python train.py --encoder_arch="vit" --model="contrastive image-text model" --dataset="photos of plants, animals and fungi (iNaturalist)" --train_examples=38949 --image_size=64 --crop_scale_min=1 --horizontal_flip=true --rotation_deg=5 --tokenizer="word" --vocab_size=2724 --loss="softmax" --embed_dim=128 --encoder_norm="layernorm" --encoder_norm_position="post" --encoder_activation="gelu" --encoder_mlp_ratio=3 --encoder_head_dim=32 --encoder_fused_qkv=false --encoder_bias="all" --encoder_qk_norm=false --encoder_parallel_block=false --encoder_inner_norm=false --encoder_drop_path=0.15 --encoder_patch_size=[8, 8] --encoder_conv_stem=false --encoder_layers=12 --encoder_width=256 --encoder_positions="learned" --encoder_pooling="mean" --text_encoder_causal=false --text_encoder_width=128 --text_encoder_layers=8 --text_encoder_norm="layernorm" --text_encoder_norm_position="pre" --text_encoder_activation="star_relu" --text_encoder_mlp_ratio=4 --text_encoder_head_dim=32 --text_encoder_fused_qkv=false --text_encoder_bias="qkv" --text_encoder_qk_norm=false --text_encoder_parallel_block=false --text_encoder_inner_norm=false --text_encoder_positions="learned" --init="xavier_uniform" --residual_init="scaled_by_depth" --optimizer="adamw" --learning_rate=0.00078 --beta1=0.8 --beta2=0.999 --eps=1e-08 --max_steps=10400 --batch_size=256 --epochs=68.4 --lr_schedule="linear" --final_lr_fraction=0 --warmup_steps=2080 --weight_decay=0.3
Rows from block 2 of the image encoder, named by matrix and row number. Rows with one number belong to one neuron. Each number is 500 + 40 x the weight over the matrix's rms, rounded and kept within 0 to 999. All counts start at 0. Numbers have three digits each.
# fc1: MLP up (encoder.blocks.2.mlp.fc1.weight, 768x256), inputs 0-63
# fc2: MLP down (encoder.blocks.2.mlp.fc2.weight, 256x768, transposed), outputs 0-63
fc1.601:455437525547521452599500452471540494589542579559536499486550488507531455484531527504499528457455539434526501474503493548608545494498495494444522488582496488479567417540548487549456489491499481
fc2.601:477479440463529600585514451476513521486494559530496562457508510471506611456466516460402469494559538527444526443545559516304476530504550526498536528501597530559608403503516503432553534479498475
fc1.602:464459543519480403555406499582533537512440551489416495468455460463548503485479548438427521482448454565470509530570467560561467509492542557483505499499552489526507545524526416569476479451489496
fc2.602:464516555522482498491461467461461527518535440551487529583510584516467523540486525454502488482481509480476453467531502532528508578565417532515469532529382432513471513515460517467580503496497529
fc1.603:587501528525505464526490447510557660496486561538479496467474527486492487477456509473495501500519464507502461537503522454536553514504463530481490463478461476446464553554508532506516442511492482
fc2.603:517515504416492534447497462471469539468388524480549500502533485529471456464512465496620435452532573496526475493520486475508481525491501446421496472469483530435562486493499528488539546477515505
fc1.604:479469500480535514468516503470492569556442468493489556454492540484475505558510429400577517503486473510486460482554507453511520540536582484507511548452520552521427515468497472490504503456557529
fc2.604:459554469504483530496479535467478497465462478441460492501468510456544555518543516469557574463492495521501523492449524573452581519546533495525479458467467489478503477563470531452526504502496487
fc1.605:429441485470483494470458492550420575450417536496524444518451443431445482473516479491508559465483493505458488532547511424532484575507488535509528428540500534536478517536528415503421494586489522
fc2.605:513449531522476417426473518548472471601501508434507529516445491500521483505524507515503515562467550538381469371426538551503566461538433507496453412527517499508523511484559530519447424438506452
fc1.606:565496541496573478535424540513500474428509554542465560453500532492466495531520471534505476560461483464451497503495517542558512503494555501462465510539534516469462550565521505425530498532481496
fc2.606:469452519556505501468517480543528551453472468557433562569545522510469490466503526478502560499437501513528522540535477460482459440450422524518511499507533508540555497468465592530470577538535514
fc1.607:527503515538522462468529504537500507500494496470563520449476502485554463478446579527419495496497527514536466471481434537559462539508554561557444506535533578563460483438451455494520503469471468
fc2.607:550509475568448575415529487465464537516514418546545541517540556589550547607473480432624555511550517551472416437449496561474490521513531339471487466494482479447470408527503482499510517528492521
fc1.608:461462601468471418557503440531466513513469571563508549433512491494476497518483501429491474475462514511520491466454471483626480523518472491450514501588491453458561473539559542635433482441460490
fc2.608:480497553541497561505494495468456602480514513533525551442523527494489541478517517516433497484540490547513485550529513525437568490514518522507438456511596550548504518508436530477526496513501542
fc1.609:443449511476440468531530545503535564507458480508560512482497543399516495536458501531500533498493471524414556515494508433493433513535471619537555443570543508534447525524485505541451444514468566
fc2.609:473504507551489528480483478473441536502464497490467483468484469492547488554560557535521494554483491472402472537546530535483531430518361437467444603513427498550550533492408507460476516523423568
fc1.610:468473526501536464476415506556473540504461495526560499479462544508498461518470543544495463546535496440534463531551457555524521497526481520491520510463469535554457524559532534552517494515470529
fc2.610:535544508429448461437548528501444517488516503494511499492516477404535446535484481531469507574490488552493483493482435510469494468497541466528529570498444479499474481532527466475510492502472470
fc1.611:434551573542562504531493503550527533409449449500532409445516465477434475500506513512494447544554530537440462541551434494476523547538549537540452521494507549529463537477488491522440378487469514
fc2.611:508423509410432476515514525571440429484502494481530556470544490534570491524527470480565502488468501474523515448508466549438485479483554489527500486488468515531506503479575609494475553524498488
fc1.612:486519470538466502519508475464540545467433440488467459502492475454548457503542542508500484534515491500541432502595466536516459509537572491520469470488566510499444505499442450510484528516504554
fc2.612:538517497510562510528443511533500519496518527539497529426453541520530470509516533573441471528483520517426472498475416547512541439543511489517499529525450462495518542505461526460479504498489554
fc1.613:528479525540513521508521502514452588455496517438510517482514542469567434545499534429507520558565565499472514527522460498535437551452492532528473522479480564577445504492502538503600480546490534
fc2.613:407532514411519489524451549509503560493472504556533429525509408572471494491463451488515502463459560489487428526520442508526510498552545552506482507492427484425576531532481540494484469554417495
fc1.614:460447511531568518446426488498436538528527488464547553455556583496490523521505459529495483469539446424481529487518551441552417506519560566558526497456485495505509541496530498550480553450491514
fc2.614:430495477507449496450491553526495443477542498530547465662473557501635542442514530581464516609480463512573538420516477478452419476460412551553516479430485499499522555469422571487482458576526496
fc1.615:577418468471497478495470461531495474503520506507468564538411561490478489466536445500493471520501479501535517512512548550523501489527470511513491535501504521507489495419530477512449537502497456
fc2.615:444586482525489559476514495436599508462502432491527515530521464508478554507501496493523469401490529508548477488465481500511564502469472464478508438482474472552476498550502537517544531455462538
fc1.616:500469561535528519518500492489521519459512487501442512487507526401433459554529494519495533477473522531449468560520468423465470509543483524553536476571491509484506486523494515457468490518510518
fc2.616:568577499523524496491475535616433475556533481430467538529512403489470498548533415438592483554492494516479569532507432519556490438434455494512465522452575501539510519480476529486548520570550515
fc1.617:529384559462544505500520450546534512495464468482534444423458473482459513490444481521590440542459541480473472458508511452534544496454457519464529459535449501514500500524455557522499463489480477
fc2.617:404528524471472442546518535535452401557533526471457545460518471492596491528494517565475455498514502588472514508505453491497459409474407535485352548511511477549537557456522536397452540535478449
fc1.618:525516480473575516474482480525471598454465431484533472417528562455387471458573473520479498527491517537474485578523505464486507481495479456477522485570520555495464479512520582480491455475446511
fc2.618:543575508554469509485561441533524483527505451439475491476471505509465527439482487488559502553539474490451492472533470480496468496466481528544542531526598550504487460417383407479550519472509507
fc1.619:506485489520540455560499498534540520510422533540437476543490549426552425514523499509505621532470536541463435482544537499549486484538547588516563451476492526573489508541477593524566516451507505
fc2.619:505487526486543555455501437525508516473530483445542519510501467526503553539512528466524486489491476526508471587491515511469469486591613531444461553523456507513422526542501451493533507462541522
fc1.620:453463485507540476445475530499518552569454489519527501502535466440475448538486490500530511552479458494498461473499522471538457487506467518509434484528516479508492520488462481537479478424459546
fc2.620:525470508488475532526492449470505475442512505459508543547536503551567560455444408481544456530572471488485527513509577530518484499405503462509446462552450540514510558517493526479498474523556476
fc1.621:504534506550565492558463489545569452524416467495520485496449465481483432499444575441528471513502488382515474459483505479568543538470445563499513466476495419537526443486538483482530533461470546
fc2.621:497472469484497553499415535456526504517536557460481504514462510497467577542521531479553460519546467530526484492446453513534572416419526517486543467529546532497519543439437422425502522505526522
fc1.622:451520491470523531478396525498425532489435572491567490475420475458446505518515426411521526465495498555470469449457479433558504570468594600473460470536527447525494511585472473529481553514479503
fc2.622:487494491466503480455548525478432568521493535452605509464499524464470501514465523512450472465507519491490516483448480472484567457530495582479493536492476525496478514587437545481510516437471513
fc1.623:436531593519566470544411485506506559469463590536530487408469534506436464466521464371439445480532528547488477467509493435563476606495550469514477590537507508506427503497502520489458467488391539
fc2.623:489561505499503503511467479562493571486449471509500526479444451545442445467553478432554540525484497472448484513498432491540542483443512530493532462465504494470546421493470465482515571501482551
fc1.624:531522483448557573589488401524469503508485477477416439551446488483481504491503536406479531539560491421442526492525475494567476509463494485492532549503489439478488479538594502535488467463537477
fc2.624:572456516562487465460457513501522582577497553473503546407517501542454487475512509504477513509500483439470481525545501477458551445452450496557479493457458516558458504476544494485468576451454453
fc1.625:460505526481550514465507577605431484485470500461556574475451517455436463488545542437547510541476492478543488503501470532539459526451532498514503521489478489560479530519506511494481545540497548
fc2.625:490442455431494529538491505417561514478534478517539556503523454544477515469453499461566537494493488534455545548498518469487483438532508504464490538534602498485489487558476541465521492544480463
fc1.626:449474500486570539559428546471494533481499503517504539511377521503435421470534585452499496520524490500477448514551469505524522504500494476447521547443513468539507487553490469661471523437467558
fc2.626:527438496527499551446420508420526452500507566430519519466546547476502543496555451570517458477562529547524425499489442507481556501537519495491561576502494554388481470504515506521453485516543468
fc1.627:472560543473511529452506483501599564505473528469437500450528531474460530584548508461518510508500466399446482519551450531508508568504487481510486492541439435493532457506542563403569418493496572
fc2.627:514490535511549538525498485478457478536516490466543412507483462489489500576477438512507525452527505533475506472546465544563518490504418542437480495517482470528545475538518503452483485535568514
fc1.628:475510483500450464493528484528533536477466515456487546438541500456577526477550585479475437492419507567464555525569487577497450484564507467565575521498535473509497508433499476488460493496482498
fc2.628:497490496523506506529506476529456514490516436492496534454499519510491435490524573513518530548522488500508493530489532503514462549480478471481484577503514483447440492440496598527468528510551483
fc1.629:485522543471585474554426451545507603466515489481464517497497470526478459494515489478589531521531535492478481539556452508567470505498528495517510487485488525529464472517527536565492507517467504
fc2.629:493501529451522525500505474449494488506468489456467514478553513580473494497465482521519466424541525502478486470502550474474570488505507467485456443515499457454529512476508506459525559491494496
fc1.630:529528534532543457477483517517431534478474507490449510502526544469543499558497509494516582530467535576498409587498490503533498518537455531485472526543562545501415438501482493503484462486430446
fc2.630:561501462452479465498450435502572444511511529576484495604496494563526445526513424470541483440538468442551517488543550456460501515433514414551546485486510444492481472484531520531558498469503560
fc1.631:442488539500469544506508551561467544380501546511507527480545527513434487415511542497495478474460458526483488481482481432424476489557559523561438442485464443508529545540449537540549491513465409
fc2.631:526495480516570476441543487424579426518537512495513543556474473541513550450478527428510460452496545525500505524436502465450550508504441508489571568488499569520458512470509488430510472505495579
fc1.632:436530537429520471549468529508459576459472503502489526509580495474444426504539441458488514496536520507449431563558515469545555538481528466458552553488546478528512464524558493481508499513443572
fc2.632:492539564533498452449506450539534558413429502567437442459558509484532475464438540553442494515516486422485544617519476492519497543551546544429468465477468520519466562527491521519530474461450576
fc1.633:532505543524530478481534486517515537474519536420489483486483562505549508452506543475526479500473513550504417520450539509476522529554481526503451534553539493491509476438508515489523469489474471
fc2.633:462512513471466513447512538482573455454563443491508455558458481454539473555511496510595549431500469481477465392493527514548531489486531548515531394478482515515484458594456414489469524508553464
fc1.634:456570600540532499509470527521538526406503542470468491504520549482454498497533555487489440488538495507546461524471516511537502516477495520576499544537533542461412558549487435445443459505471526
fc2.634:471525478526477519535523494554502506510468480526390494618501439503577464423525589450474542501511442490519636495543444517428473430477554474533516565446595508602580423505501458544503608484520473
fc1.635:516414508502597488478532527491485495545493562566495539459517442501479449583470502483586462523506540424500453449470507426570523500513528475579547510529503481512516513500549491529454477503466507
fc2.635:486521426590522555529523529447438580473526529513533560498594501543619503514474507452507563492429539612432523459519566513482519458462437479465496494473487545464534510550543521466505475437512506
fc1.636:491458565510530490539438508482557546457464484516517497446484488502501448486472473497551478532472535481469504513524502532551561539528486535478517457512454478564507533534497492511532483513429544
fc2.636:462530451523468493554481527495524452430547508516485472536350472486513449479538530411519538438589439536501521494526478540516421441518458476502512466524520423489483454535500502482518489606526459
fc1.637:483501543523518501523411513515507527395523465511429504514485482500483523475496531518519483478468508549555440601495490472511459538452522529536396446582507508567469523576485453544465450573455496
fc2.637:565491459519526502532459473503453394485535534525523488529478540496488453461492527484505472579534473414504556522462561500574546507500433537529574576465486523490553484607460532552512484503496428
fc1.638:471480609452566523550473567468486520447496501529502546506502548523465524495449479493551532527524592423485511545525471496549497597539452431447511495546485507494471494545522484516483416472458512
fc2.638:519522493650457484487486507521477503538569490481480502487498519464518529492601425485414541531471475535544478455523495543475523480472474531497565572427543462549456458507468460555525599530535413
fc1.639:401555526482508522568441521492493516553471560475546504483486453473441516481564519432513526490548505501513476466553518532632477508492452518478557512530513490524509489502487510557461544525492484
fc2.639:488518500514513526452458437442630504476511451500545477492490492486506540429463495524541477433475496486530513476479449542533517526498500509508494484506499531524464515530487441489440489536505505
fc1.640:556505525519501517456473545569563537462498493479452493528509530488515450526568472479533537533540459482433496490531558492477516490488487426532558485507479467491454411441530450462451440515416489
fc2.640:536471491598486604520460500472466485513527536552424475542435467549443599399466490536463397486470533528512497459502473453491476482543505627486468499532544475483453487587428415505481506520516496
fc1.641:455524460545497496476525525493611552470475458488481472563535475433441532510497573520445462447500517469529546556472458458498531486471425503447521462515484459467499491456533500594531452461526516
fc2.641:587433481554456478508456486531363478549562497555602513555548503521549474429491466427591520452495547549504440554537511533435430580503524506485489590492458522537491509512485479462528549527462502
fc1.642:542459544526490483476525428539505540494535536518432517511519522472512549556483503458552530499493519394500510482575539510477454595510470559539468513502499435520520494479574564501483456497554476
fc2.642:500467512492531535519537497433529448515587458367571517513477367482499490464484438481550438439489519443476478515478491517567491474533440532474550532512501452544443541535503511428438426480534443