{"embed_dim": 128, "encoder_norm_position": "post", "encoder_activation": "gelu", "encoder_qk_norm": false, "encoder_parallel_block": false, "text_encoder_norm": "layernorm", "text_encoder_bias": "qkv", "text_encoder_parallel_block": false, "text_encoder_inner_norm": false, "optimizer": "adamw", "beta1": 0.8, "eps": 1e-08, "epochs": 68.4, "warmup_steps": 2080, "weight_decay": 0.3}
Rows from block 2 of the image encoder of a small contrastive image-text model, named by matrix and row number. Rows with one number belong to one neuron. Each number is 500 + 40 x the weight over its row's rms, rounded and kept within 0 to 999. All counts start at 0. Numbers have three digits each.
After each neuron's rows are labels from the 100 images, of 14848, where the neuron reaches its highest value: "responds to" is what is common among them. Only what is clearly more common there than usual is listed. The data: photos of plants, animals and fungi (iNaturalist). In brackets: how many of the 100, against the usual share in percent.
# fc1: MLP up (encoder.blocks.2.mlp.fc1.weight, 768x256), inputs 192-255
# fc2: MLP down (encoder.blocks.2.mlp.fc2.weight, 256x768, transposed), outputs 192-255

fc1.224:442529521542468455512563464491550515487563480506533566532510466468523535525498511464503463417519481575502490471480503461455540454461547487478513461370493493451441448535461480521524501524510532
fc2.224:534528466493501519473485531498557480596497510502512574465526487521436488469584547543509441469379520441496477561567527434509430496560466433594516533508470512524467514523545472514469518533469501
responds to: order Passeriformes (53 vs 25)

fc1.68:562492509520527524422532495525632481490484507476474505416542501526566536499531506424499473497492475492502472500411556533494481621498468544511517505524451469580488477524540525543542463485531471
fc2.68:441578542446522500497481500472550440500494536507475533479432511470522463441545501490587468580466497465441464471465572525414538535490458586457560463586530486493502503555501571482546475541477525
responds to: class: Aves (91 vs 55.1); order Anseriformes (42 vs 5.5); family: Anatidae (42 vs 5.5)

fc1.29:461496461494429506428525457458484531416572540462521547508473442495501485558539563486468479466490475538505505504491474456486495462439505468474538447534444537463469475513491453453466503548490521
fc2.29:612523499524589461524553524489528551495499504462536488527558477546556553579529527533527469476540502513518433518546567446460523499447491475519520528460497498473511515457533475565474426414598495
responds to: class Aves (86 vs 55.1)

fc1.47:503496494529447483465530513565502593510495518471515566500455517530534516560511540579525545506526497585481466570468483459558492427466480495529449485486490497535474488478568466483420497499499466
fc2.47:520471523528498525426422547538493440479553485566537556546543455595497508524503453501465429577516550460453539594535552520501442506494501546475487509500506466492554496489555442484492510460555450
responds to: order Charadriiformes (25 vs 7.6)

fc1.503:490536499541481504458522514486515523413593433502547481483534467466552547505489494480592514519564518555468434479480499438566472507406466500460527513552461517510481542507516436506425473505532528
fc2.503:480506429462486574443498543545501489499622516525576514514515492500462512495436519504560494491477571453443473573484517543438425518533511530544557475473474506539468492499438503479517450566476495
responds to: phylum Arthropoda (77 vs 30.8); class Insecta (75 vs 29.2); order Lepidoptera (31 vs 13.7)

fc1.747:477495543459520520514494490485520577496471525442494426474430474570503553461536525514481477461518540484542466543525503472496584415497486457453505557510381483451485503473511511474505437589555474
fc2.747:511515436540457470481508465488473549454531577512558506455523496451470468509512425460538530472480465558521522516422440454518415584509515520486471527539576556541489486488507462470440539463532452
responds to: class Insecta (73 vs 29.2); order Coleoptera (30 vs 3.2)

fc1.524:547478537478439491495500483519504531539443455483520493557511483520462536503504544600496488460595501579524499556594462433564567449498516512554503509452483464573464528458490506528427514502470496
fc2.524:461485497508527491523423532499426536401365540546496515527531482604492490576434498538428452508509492508549489491462459467515455432548481392453487459467522575422536541456520467469512517533502491
responds to: class: Aves (95 vs 55.1); order Anseriformes (33 vs 5.5); family: Anatidae (33 vs 5.5)

fc1.354:509573524538502496468511507548514541512550528472515539495503512507496532499520502485485446490502500501452497562421439487478501466497500487507449493504445502560548492488531513521448537520517506
fc2.354:498414527531472432501520536456547443473483511499486509499467461562477450547466533493506452567444442460538459509521496513476454524486486528591542468503496514450476472462521500536453519463518474
responds to: order Passeriformes (52 vs 25)

fc1.95:423586503493508530491475481524523543467469497527435525501544479487514429501556560478463537394544494539554409481522474523466555458480507463475537468482439462500550531479464516494448510599576487
fc2.95:438546489471539496531451396554544447581563588473500454470488464538514499461532467444428467504492520551549434548489473503516495508528509446469399538478537530488491518561486517491523469543502523
responds to: class Insecta (61 vs 29.2); phylum Arthropoda (61 vs 30.8); order Lepidoptera (36 vs 13.7)

fc1.700:434523551521564528471484506486505546468534496436482581527540446496506511484438547458525465533538465502461439557447401483438575484475497488486546541460387446488513561450533544552495500530518459
fc2.700:427470501423469445483473474547498475489400524516485436518456496477539484477477438469575429527438445567548505526453460538542409521566495459541403538495558534489498506484462441555497462459540463
responds to: class Insecta (83 vs 29.2); text has "bee" (33 vs 1.8); family: Apidae (31 vs 1.4)

fc1.527:536557504623485533495448484498580442476579461501518411492451544524539520495521622505528542454492505547467469556526525459497547494512547527526516542495463499549457574518526527483486504526488464
fc2.527:489450492514505556479563460561531480434526441452519533536517504507498503443553455538466549445453534449397488489510529463478484449461524545531494485422453518538584465509505524506491553519516521
responds to: phylum Chordata (94 vs 60.9); class Aves (87 vs 55.1); order Charadriiformes (30 vs 7.6)

fc1.161:503544488527473471495483487529520523561527481490545533443573457530515537450454536429456477498467512459558482555523425480506531495516539480502511556452446508480440489536534499462500542561511494
fc2.161:451482509503478492521510434559504509464436512498464498561550533462493479557431542501500518472550455515484482513510471482539397452523468509465499534531522517506480541547497462580477446486574471
responds to: class Insecta (75 vs 29.2); phylum Arthropoda (75 vs 30.8); order Lepidoptera (42 vs 13.7)

fc1.583:483536571472525507480499503506542476560474522564556489551576418467479460501496453514538451496496457442582453495449499485494482517470414436469476523415483484427418484590499460476440441449501505
fc2.583:484523499488589532491479484543469511497518472412546507521555568584527510480491573439434557506530460476436481536531484527563528488494464393473526493536510446521560547562454540597492547497517491
responds to: order Charadriiformes (30 vs 7.6)

fc1.80:519467526516461437480536510562545445544518530515460462499492511487522494476472465488583515507497530548521499535512465455514545506486529523561384562463513500514550448478505448540512526496531383
fc2.80:525548489465467475466531489490531508481437583526445531436586475549521551535428506538450453545461493466506504510562532486491500516470433518543494531513400535540564465470540398538497545501578500
responds to: kingdom Plantae (40 vs 7.3); phylum Tracheophyta (40 vs 7.3); class Magnoliopsida (34 vs 5.5)

fc1.355:505478506554478517422513463470534570522528557472483465548455460450492523520523591560498506436571505556524472447379475478514486497447486472480469514518472443485409484506525522467464470551478486
fc2.355:574448482522463457493551432488490497515495490481458490564549542569496472528490425566490502542581459471565576477547544463487491498441533542460459483563524515511543499416514542562557586538520531
responds to: order Passeriformes (56 vs 25)

fc1.78:488530580556460484499516441449509550536531514523449516421451499560464439477539545518517557486474520476490431490458444483508465464485489505451546503505462500482479515498481483473397497537494524
fc2.78:474509506523468490494479421581576476462521568466491448524459456473536477512556469469472463433490492569508481583522536567508459552464456540484412450455490509535501523501510532470526451526481464
responds to: phylum Arthropoda (61 vs 30.8); class Insecta (60 vs 29.2); order Lepidoptera (34 vs 13.7)

fc1.159:460535462528466518394525550561471501463563495490568507478424440509511557510464504492493556483564467517475484501447489403479483477513500477539514532487500488456538467496538503427508464490508448
fc2.159:516434540536457487460486504520445539571489482452510537532493489522516601580471518531509434505457487541543488532498476453464440515497506550575465489439514537484522386550554470501407444411514456
responds to: class: Aves (87 vs 55.1); order Anseriformes (34 vs 5.5); family: Anatidae (34 vs 5.5)

fc1.328:424514509464484542461453523464517516474483565559492590502552458475535449495519467450473495418567421490483443535450421458497570442488483479482573498534410474496573500497475583497449527554569515
fc2.328:475525451477583443525476524555540469559543492487582472484480547557501549429473525439469536564518475548599464512440437475541486486530477542456458452413484533500452536434504524475449457490509448
responds to: phylum Arthropoda (67 vs 30.8); class Insecta (65 vs 29.2); order Lepidoptera (34 vs 13.7)

fc1.501:432486494524465488441514580531505524490494470512503482477551453516562549494469526498494501502555471518494451560558412494491493483429478495474565539500461472471483529461520549469470576464531455
fc2.501:532503460503457470486589560540521567511553545475574499424451503532518445493498521466540498501538498547587543500465469467519496531568473440566378503469452498512539468489482503488445514581456463
responds to: order Charadriiformes (34 vs 7.6)

fc1.253:509488548546453532488450526509440491485511433506473536485484514504484460464546550465538490493522528565497476537545436437519501494438471512546531459488473508552495578486461541529447498540482448
fc2.253:426531537480499497517531544516440504405505610576483517556505421543544463592450439496533542472453484507494448538512491471484462459545476480499465454501508545497549475425485435462492571521495515
responds to: class: Aves (89 vs 55.1); order Anseriformes (30 vs 5.5); family: Anatidae (30 vs 5.5)

fc1.28:458557507488436479496436527528477572497483461494476527507518463473550552523499564475485527470532518591519518579497446441496498477432489474507501484496512488440457523468569473433445489528547533
fc2.28:492480474473479492559449585539474467466568452491544491480480497466543513501525437476384502480496461510499536522468548498539527513519519491528475472484527516471492471519497441522479488530557470
responds to: phylum Chordata (98 vs 60.9); class Aves (94 vs 55.1); order Charadriiformes (31 vs 7.6)

fc1.62:497476547522499539430520531487531494505502458501487553494465465527502466536479545576524501562468482550449463478492553447535561428460469452512539544410499428510464449498529498492486454510563507
fc2.62:507466579539511494463480503497472577507430509484515518484535499513523466532529561445443481562479441529436483488540536435420510514524480483495495485561518541540436462529455477443552485450488466
responds to: order Passeriformes (50 vs 25)

fc1.100:481517557520473460483516428547570479533517557512501553442533418447496450502553510531524482527491480469533462619511463482503484488467485347446563492509402509463466546448509490487432501573513479
fc2.100:520558458476561477595431463479494458512522539490512492479498477530523503458532541428509558504500482449445393529480513538484545428523493525496613547508487446497425498470447597550500437496414463
responds to: order Lepidoptera (34 vs 13.7)

fc1.155:518457523595450438490494508569512521528534503503472517475497427478565512549487503438494476463572472562496489539437433395476505499412457542496496524460521550506456499480501491499475470506541494
fc2.155:511506445522483512472523541477483532525543521536490477521534475550493534472512487486519470495519519457540547455522519524572568474539522477560511561538443487550531568473521559553474470507551497
responds to: kingdom Plantae (31 vs 7.3); phylum Tracheophyta (31 vs 7.3); class Magnoliopsida (27 vs 5.5)

fc1.281:450550473436446537502493570537520502508543473512490514531535431486479493513515507516428541511495559453584491476485436505554498519493475444480415500551405468461479478495462455461519473535597507
fc2.281:537489425464518527409537423496482484514473484445541550517497490621446521503508532513510452509514485513473456483448596480486507528552483537516490517485520482496534478607484557542516506521485422
responds to: phylum Arthropoda (68 vs 30.8); class Insecta (67 vs 29.2); order Lepidoptera (35 vs 13.7)

fc1.210:474488546528474497402497515536433515492561385460510542536510516480500549501478555529515550490523514572451477497533399480552548528483451433545458537409506489527503538533507510530460486535486427
fc2.210:477540449467528562516445506461462472378446505512516534508517566614435512509495519532445520515498481482434521494535523456550476405575474531467528468451481463542596509553468457523509527509435451
responds to: order Lepidoptera (37 vs 13.7)

fc1.441:464452593466374477524464503528489632484509493491484505537486423463475454495461474574470558482535513537502486568518472472491475426472487460494505483559466552460490509459532517506410482495494552
fc2.441:480473387508518474491508499542453433483483502548432589510467518506519554504563516461473488456525497502499561437533558532556458566497474571485550523571532430493510446474555554533509510509487462
responds to: order Passeriformes (51 vs 25)

fc1.270:419465526499441476414566449501572510433419490441500462583552482448535405490506451459591434438560457501540481527438479448504550457532501508448490476537514515505547500481442486469490412474573501
fc2.270:443544405588404445506457536457493493438484489497526573507484515529483499458417519485507457479486477495505469448461507536530456527508537545500464467544550495535574454553511491447468477476504507
responds to: order Lepidoptera (35 vs 13.7)

fc1.193:451542474511494526487415478548518525661509508515548514545578498522499462459589460480482512484549451493521480504493501505494551443501494487546510497520467505515533490535497541498445517469501485
fc2.193:449530511574513477463503504492525505491441463540426506433448527458521518513571529546511492581507501507508417548481456474539468431501502548540464495501468493595497548548529468558462466495573443
responds to: order Passeriformes (50 vs 25)

fc1.171:453478524557541510471517517439526486520491532473494566469480505518483508526554550531454498439497450594438428537495480442510482526424510470437501506431527483527499566463471476495523476563501500
fc2.171:511479506558501503448476516542526408411429448485454442595509354451510492498504461529576468461536421520492568527524488527504491498535518517522463462604569495533512493528528529524467501525543466
responds to: phylum Arthropoda (64 vs 30.8); class Insecta (63 vs 29.2); order Lepidoptera (31 vs 13.7)

fc1.266:430537466478467501458513573459473553475517477485561519488508483482542470529503570501472530460560524517470516505426452496508535495445508509462534504560484514491491453529505538470481488483525478
fc2.266:475549510466538537530451582451538540483522484492501515490496550467494454471572487562521511456482535456516454575476496474552456486446528458528466493505512529469416520421538476466473478474468463
responds to: order Charadriiformes (27 vs 7.6)

fc1.203:547549534591470482443528495567593423478587485440498507501478485472567458491448550464592453512535477461509471473437492499449485570404559570470487515547500512464502488535523543493519475501546511
fc2.203:480574503499563446553469534507471527407427522574503476526520442426557510447497446499529510509502439478521471495453477534483498460485505400448552501506529550476552511479531482471567505484548515
responds to: class: Aves (87 vs 55.1); order Anseriformes (35 vs 5.5); family: Anatidae (35 vs 5.5)

fc1.426:476451508557456502509585560512517494512510514470464509533482461541544513558491490552528492514517482547524462486486459402538598462442534437514469532452479482437527471469570551536446540529521464
fc2.426:462511544466559475440428501552457542524468499510522500537511485552463429499564495427516527525464491482490492497522561539428505498476453493439487531527509500515471568485493469437556453494511529
responds to: order Passeriformes (52 vs 25)

fc1.716:473542541514484475451477502562513507506639438528504512462443472467505508458476562421590521561483540464480450531487538506477472524457454518525442569551533487508449504528542520457506533515486534
fc2.716:476597437495535515556516530459471577484484570552506561529479478511543416498546502443505491403425469544564474495471468474480492390527482412398501539465538589485495502546505480436525512453454503
responds to: order Anseriformes (27 vs 5.5); family: Anatidae (27 vs 5.5)

fc1.36:450513502514530594482455508510557461460484526504454486512487458537519538493546554497481485439508510492466468567483474542492486483462472430532431429545427425568561518466505497482520433490543525
fc2.36:532445532454442525438411471464559477468448549494520514418480545477462445468478536554568433532475501485420522564446556455480511527544531524481535495579487540547555508558451552488507554520564482
responds to: phylum Arthropoda (61 vs 30.8); class Insecta (59 vs 29.2)

fc1.111:462508540513442515394530529516499542486524478463468452460478495484533513510509471485468568486555487522512546553466453474429503552474507439456481452568436503460486412474481469475499559540521418
fc2.111:461537467430488502525483506450488526548415418482505493456568498425526542486512523506522544504528505479512514465509494506475529503521483549466556504528481476489513607535443538456546475559455511
responds to: class Aves (83 vs 55.1)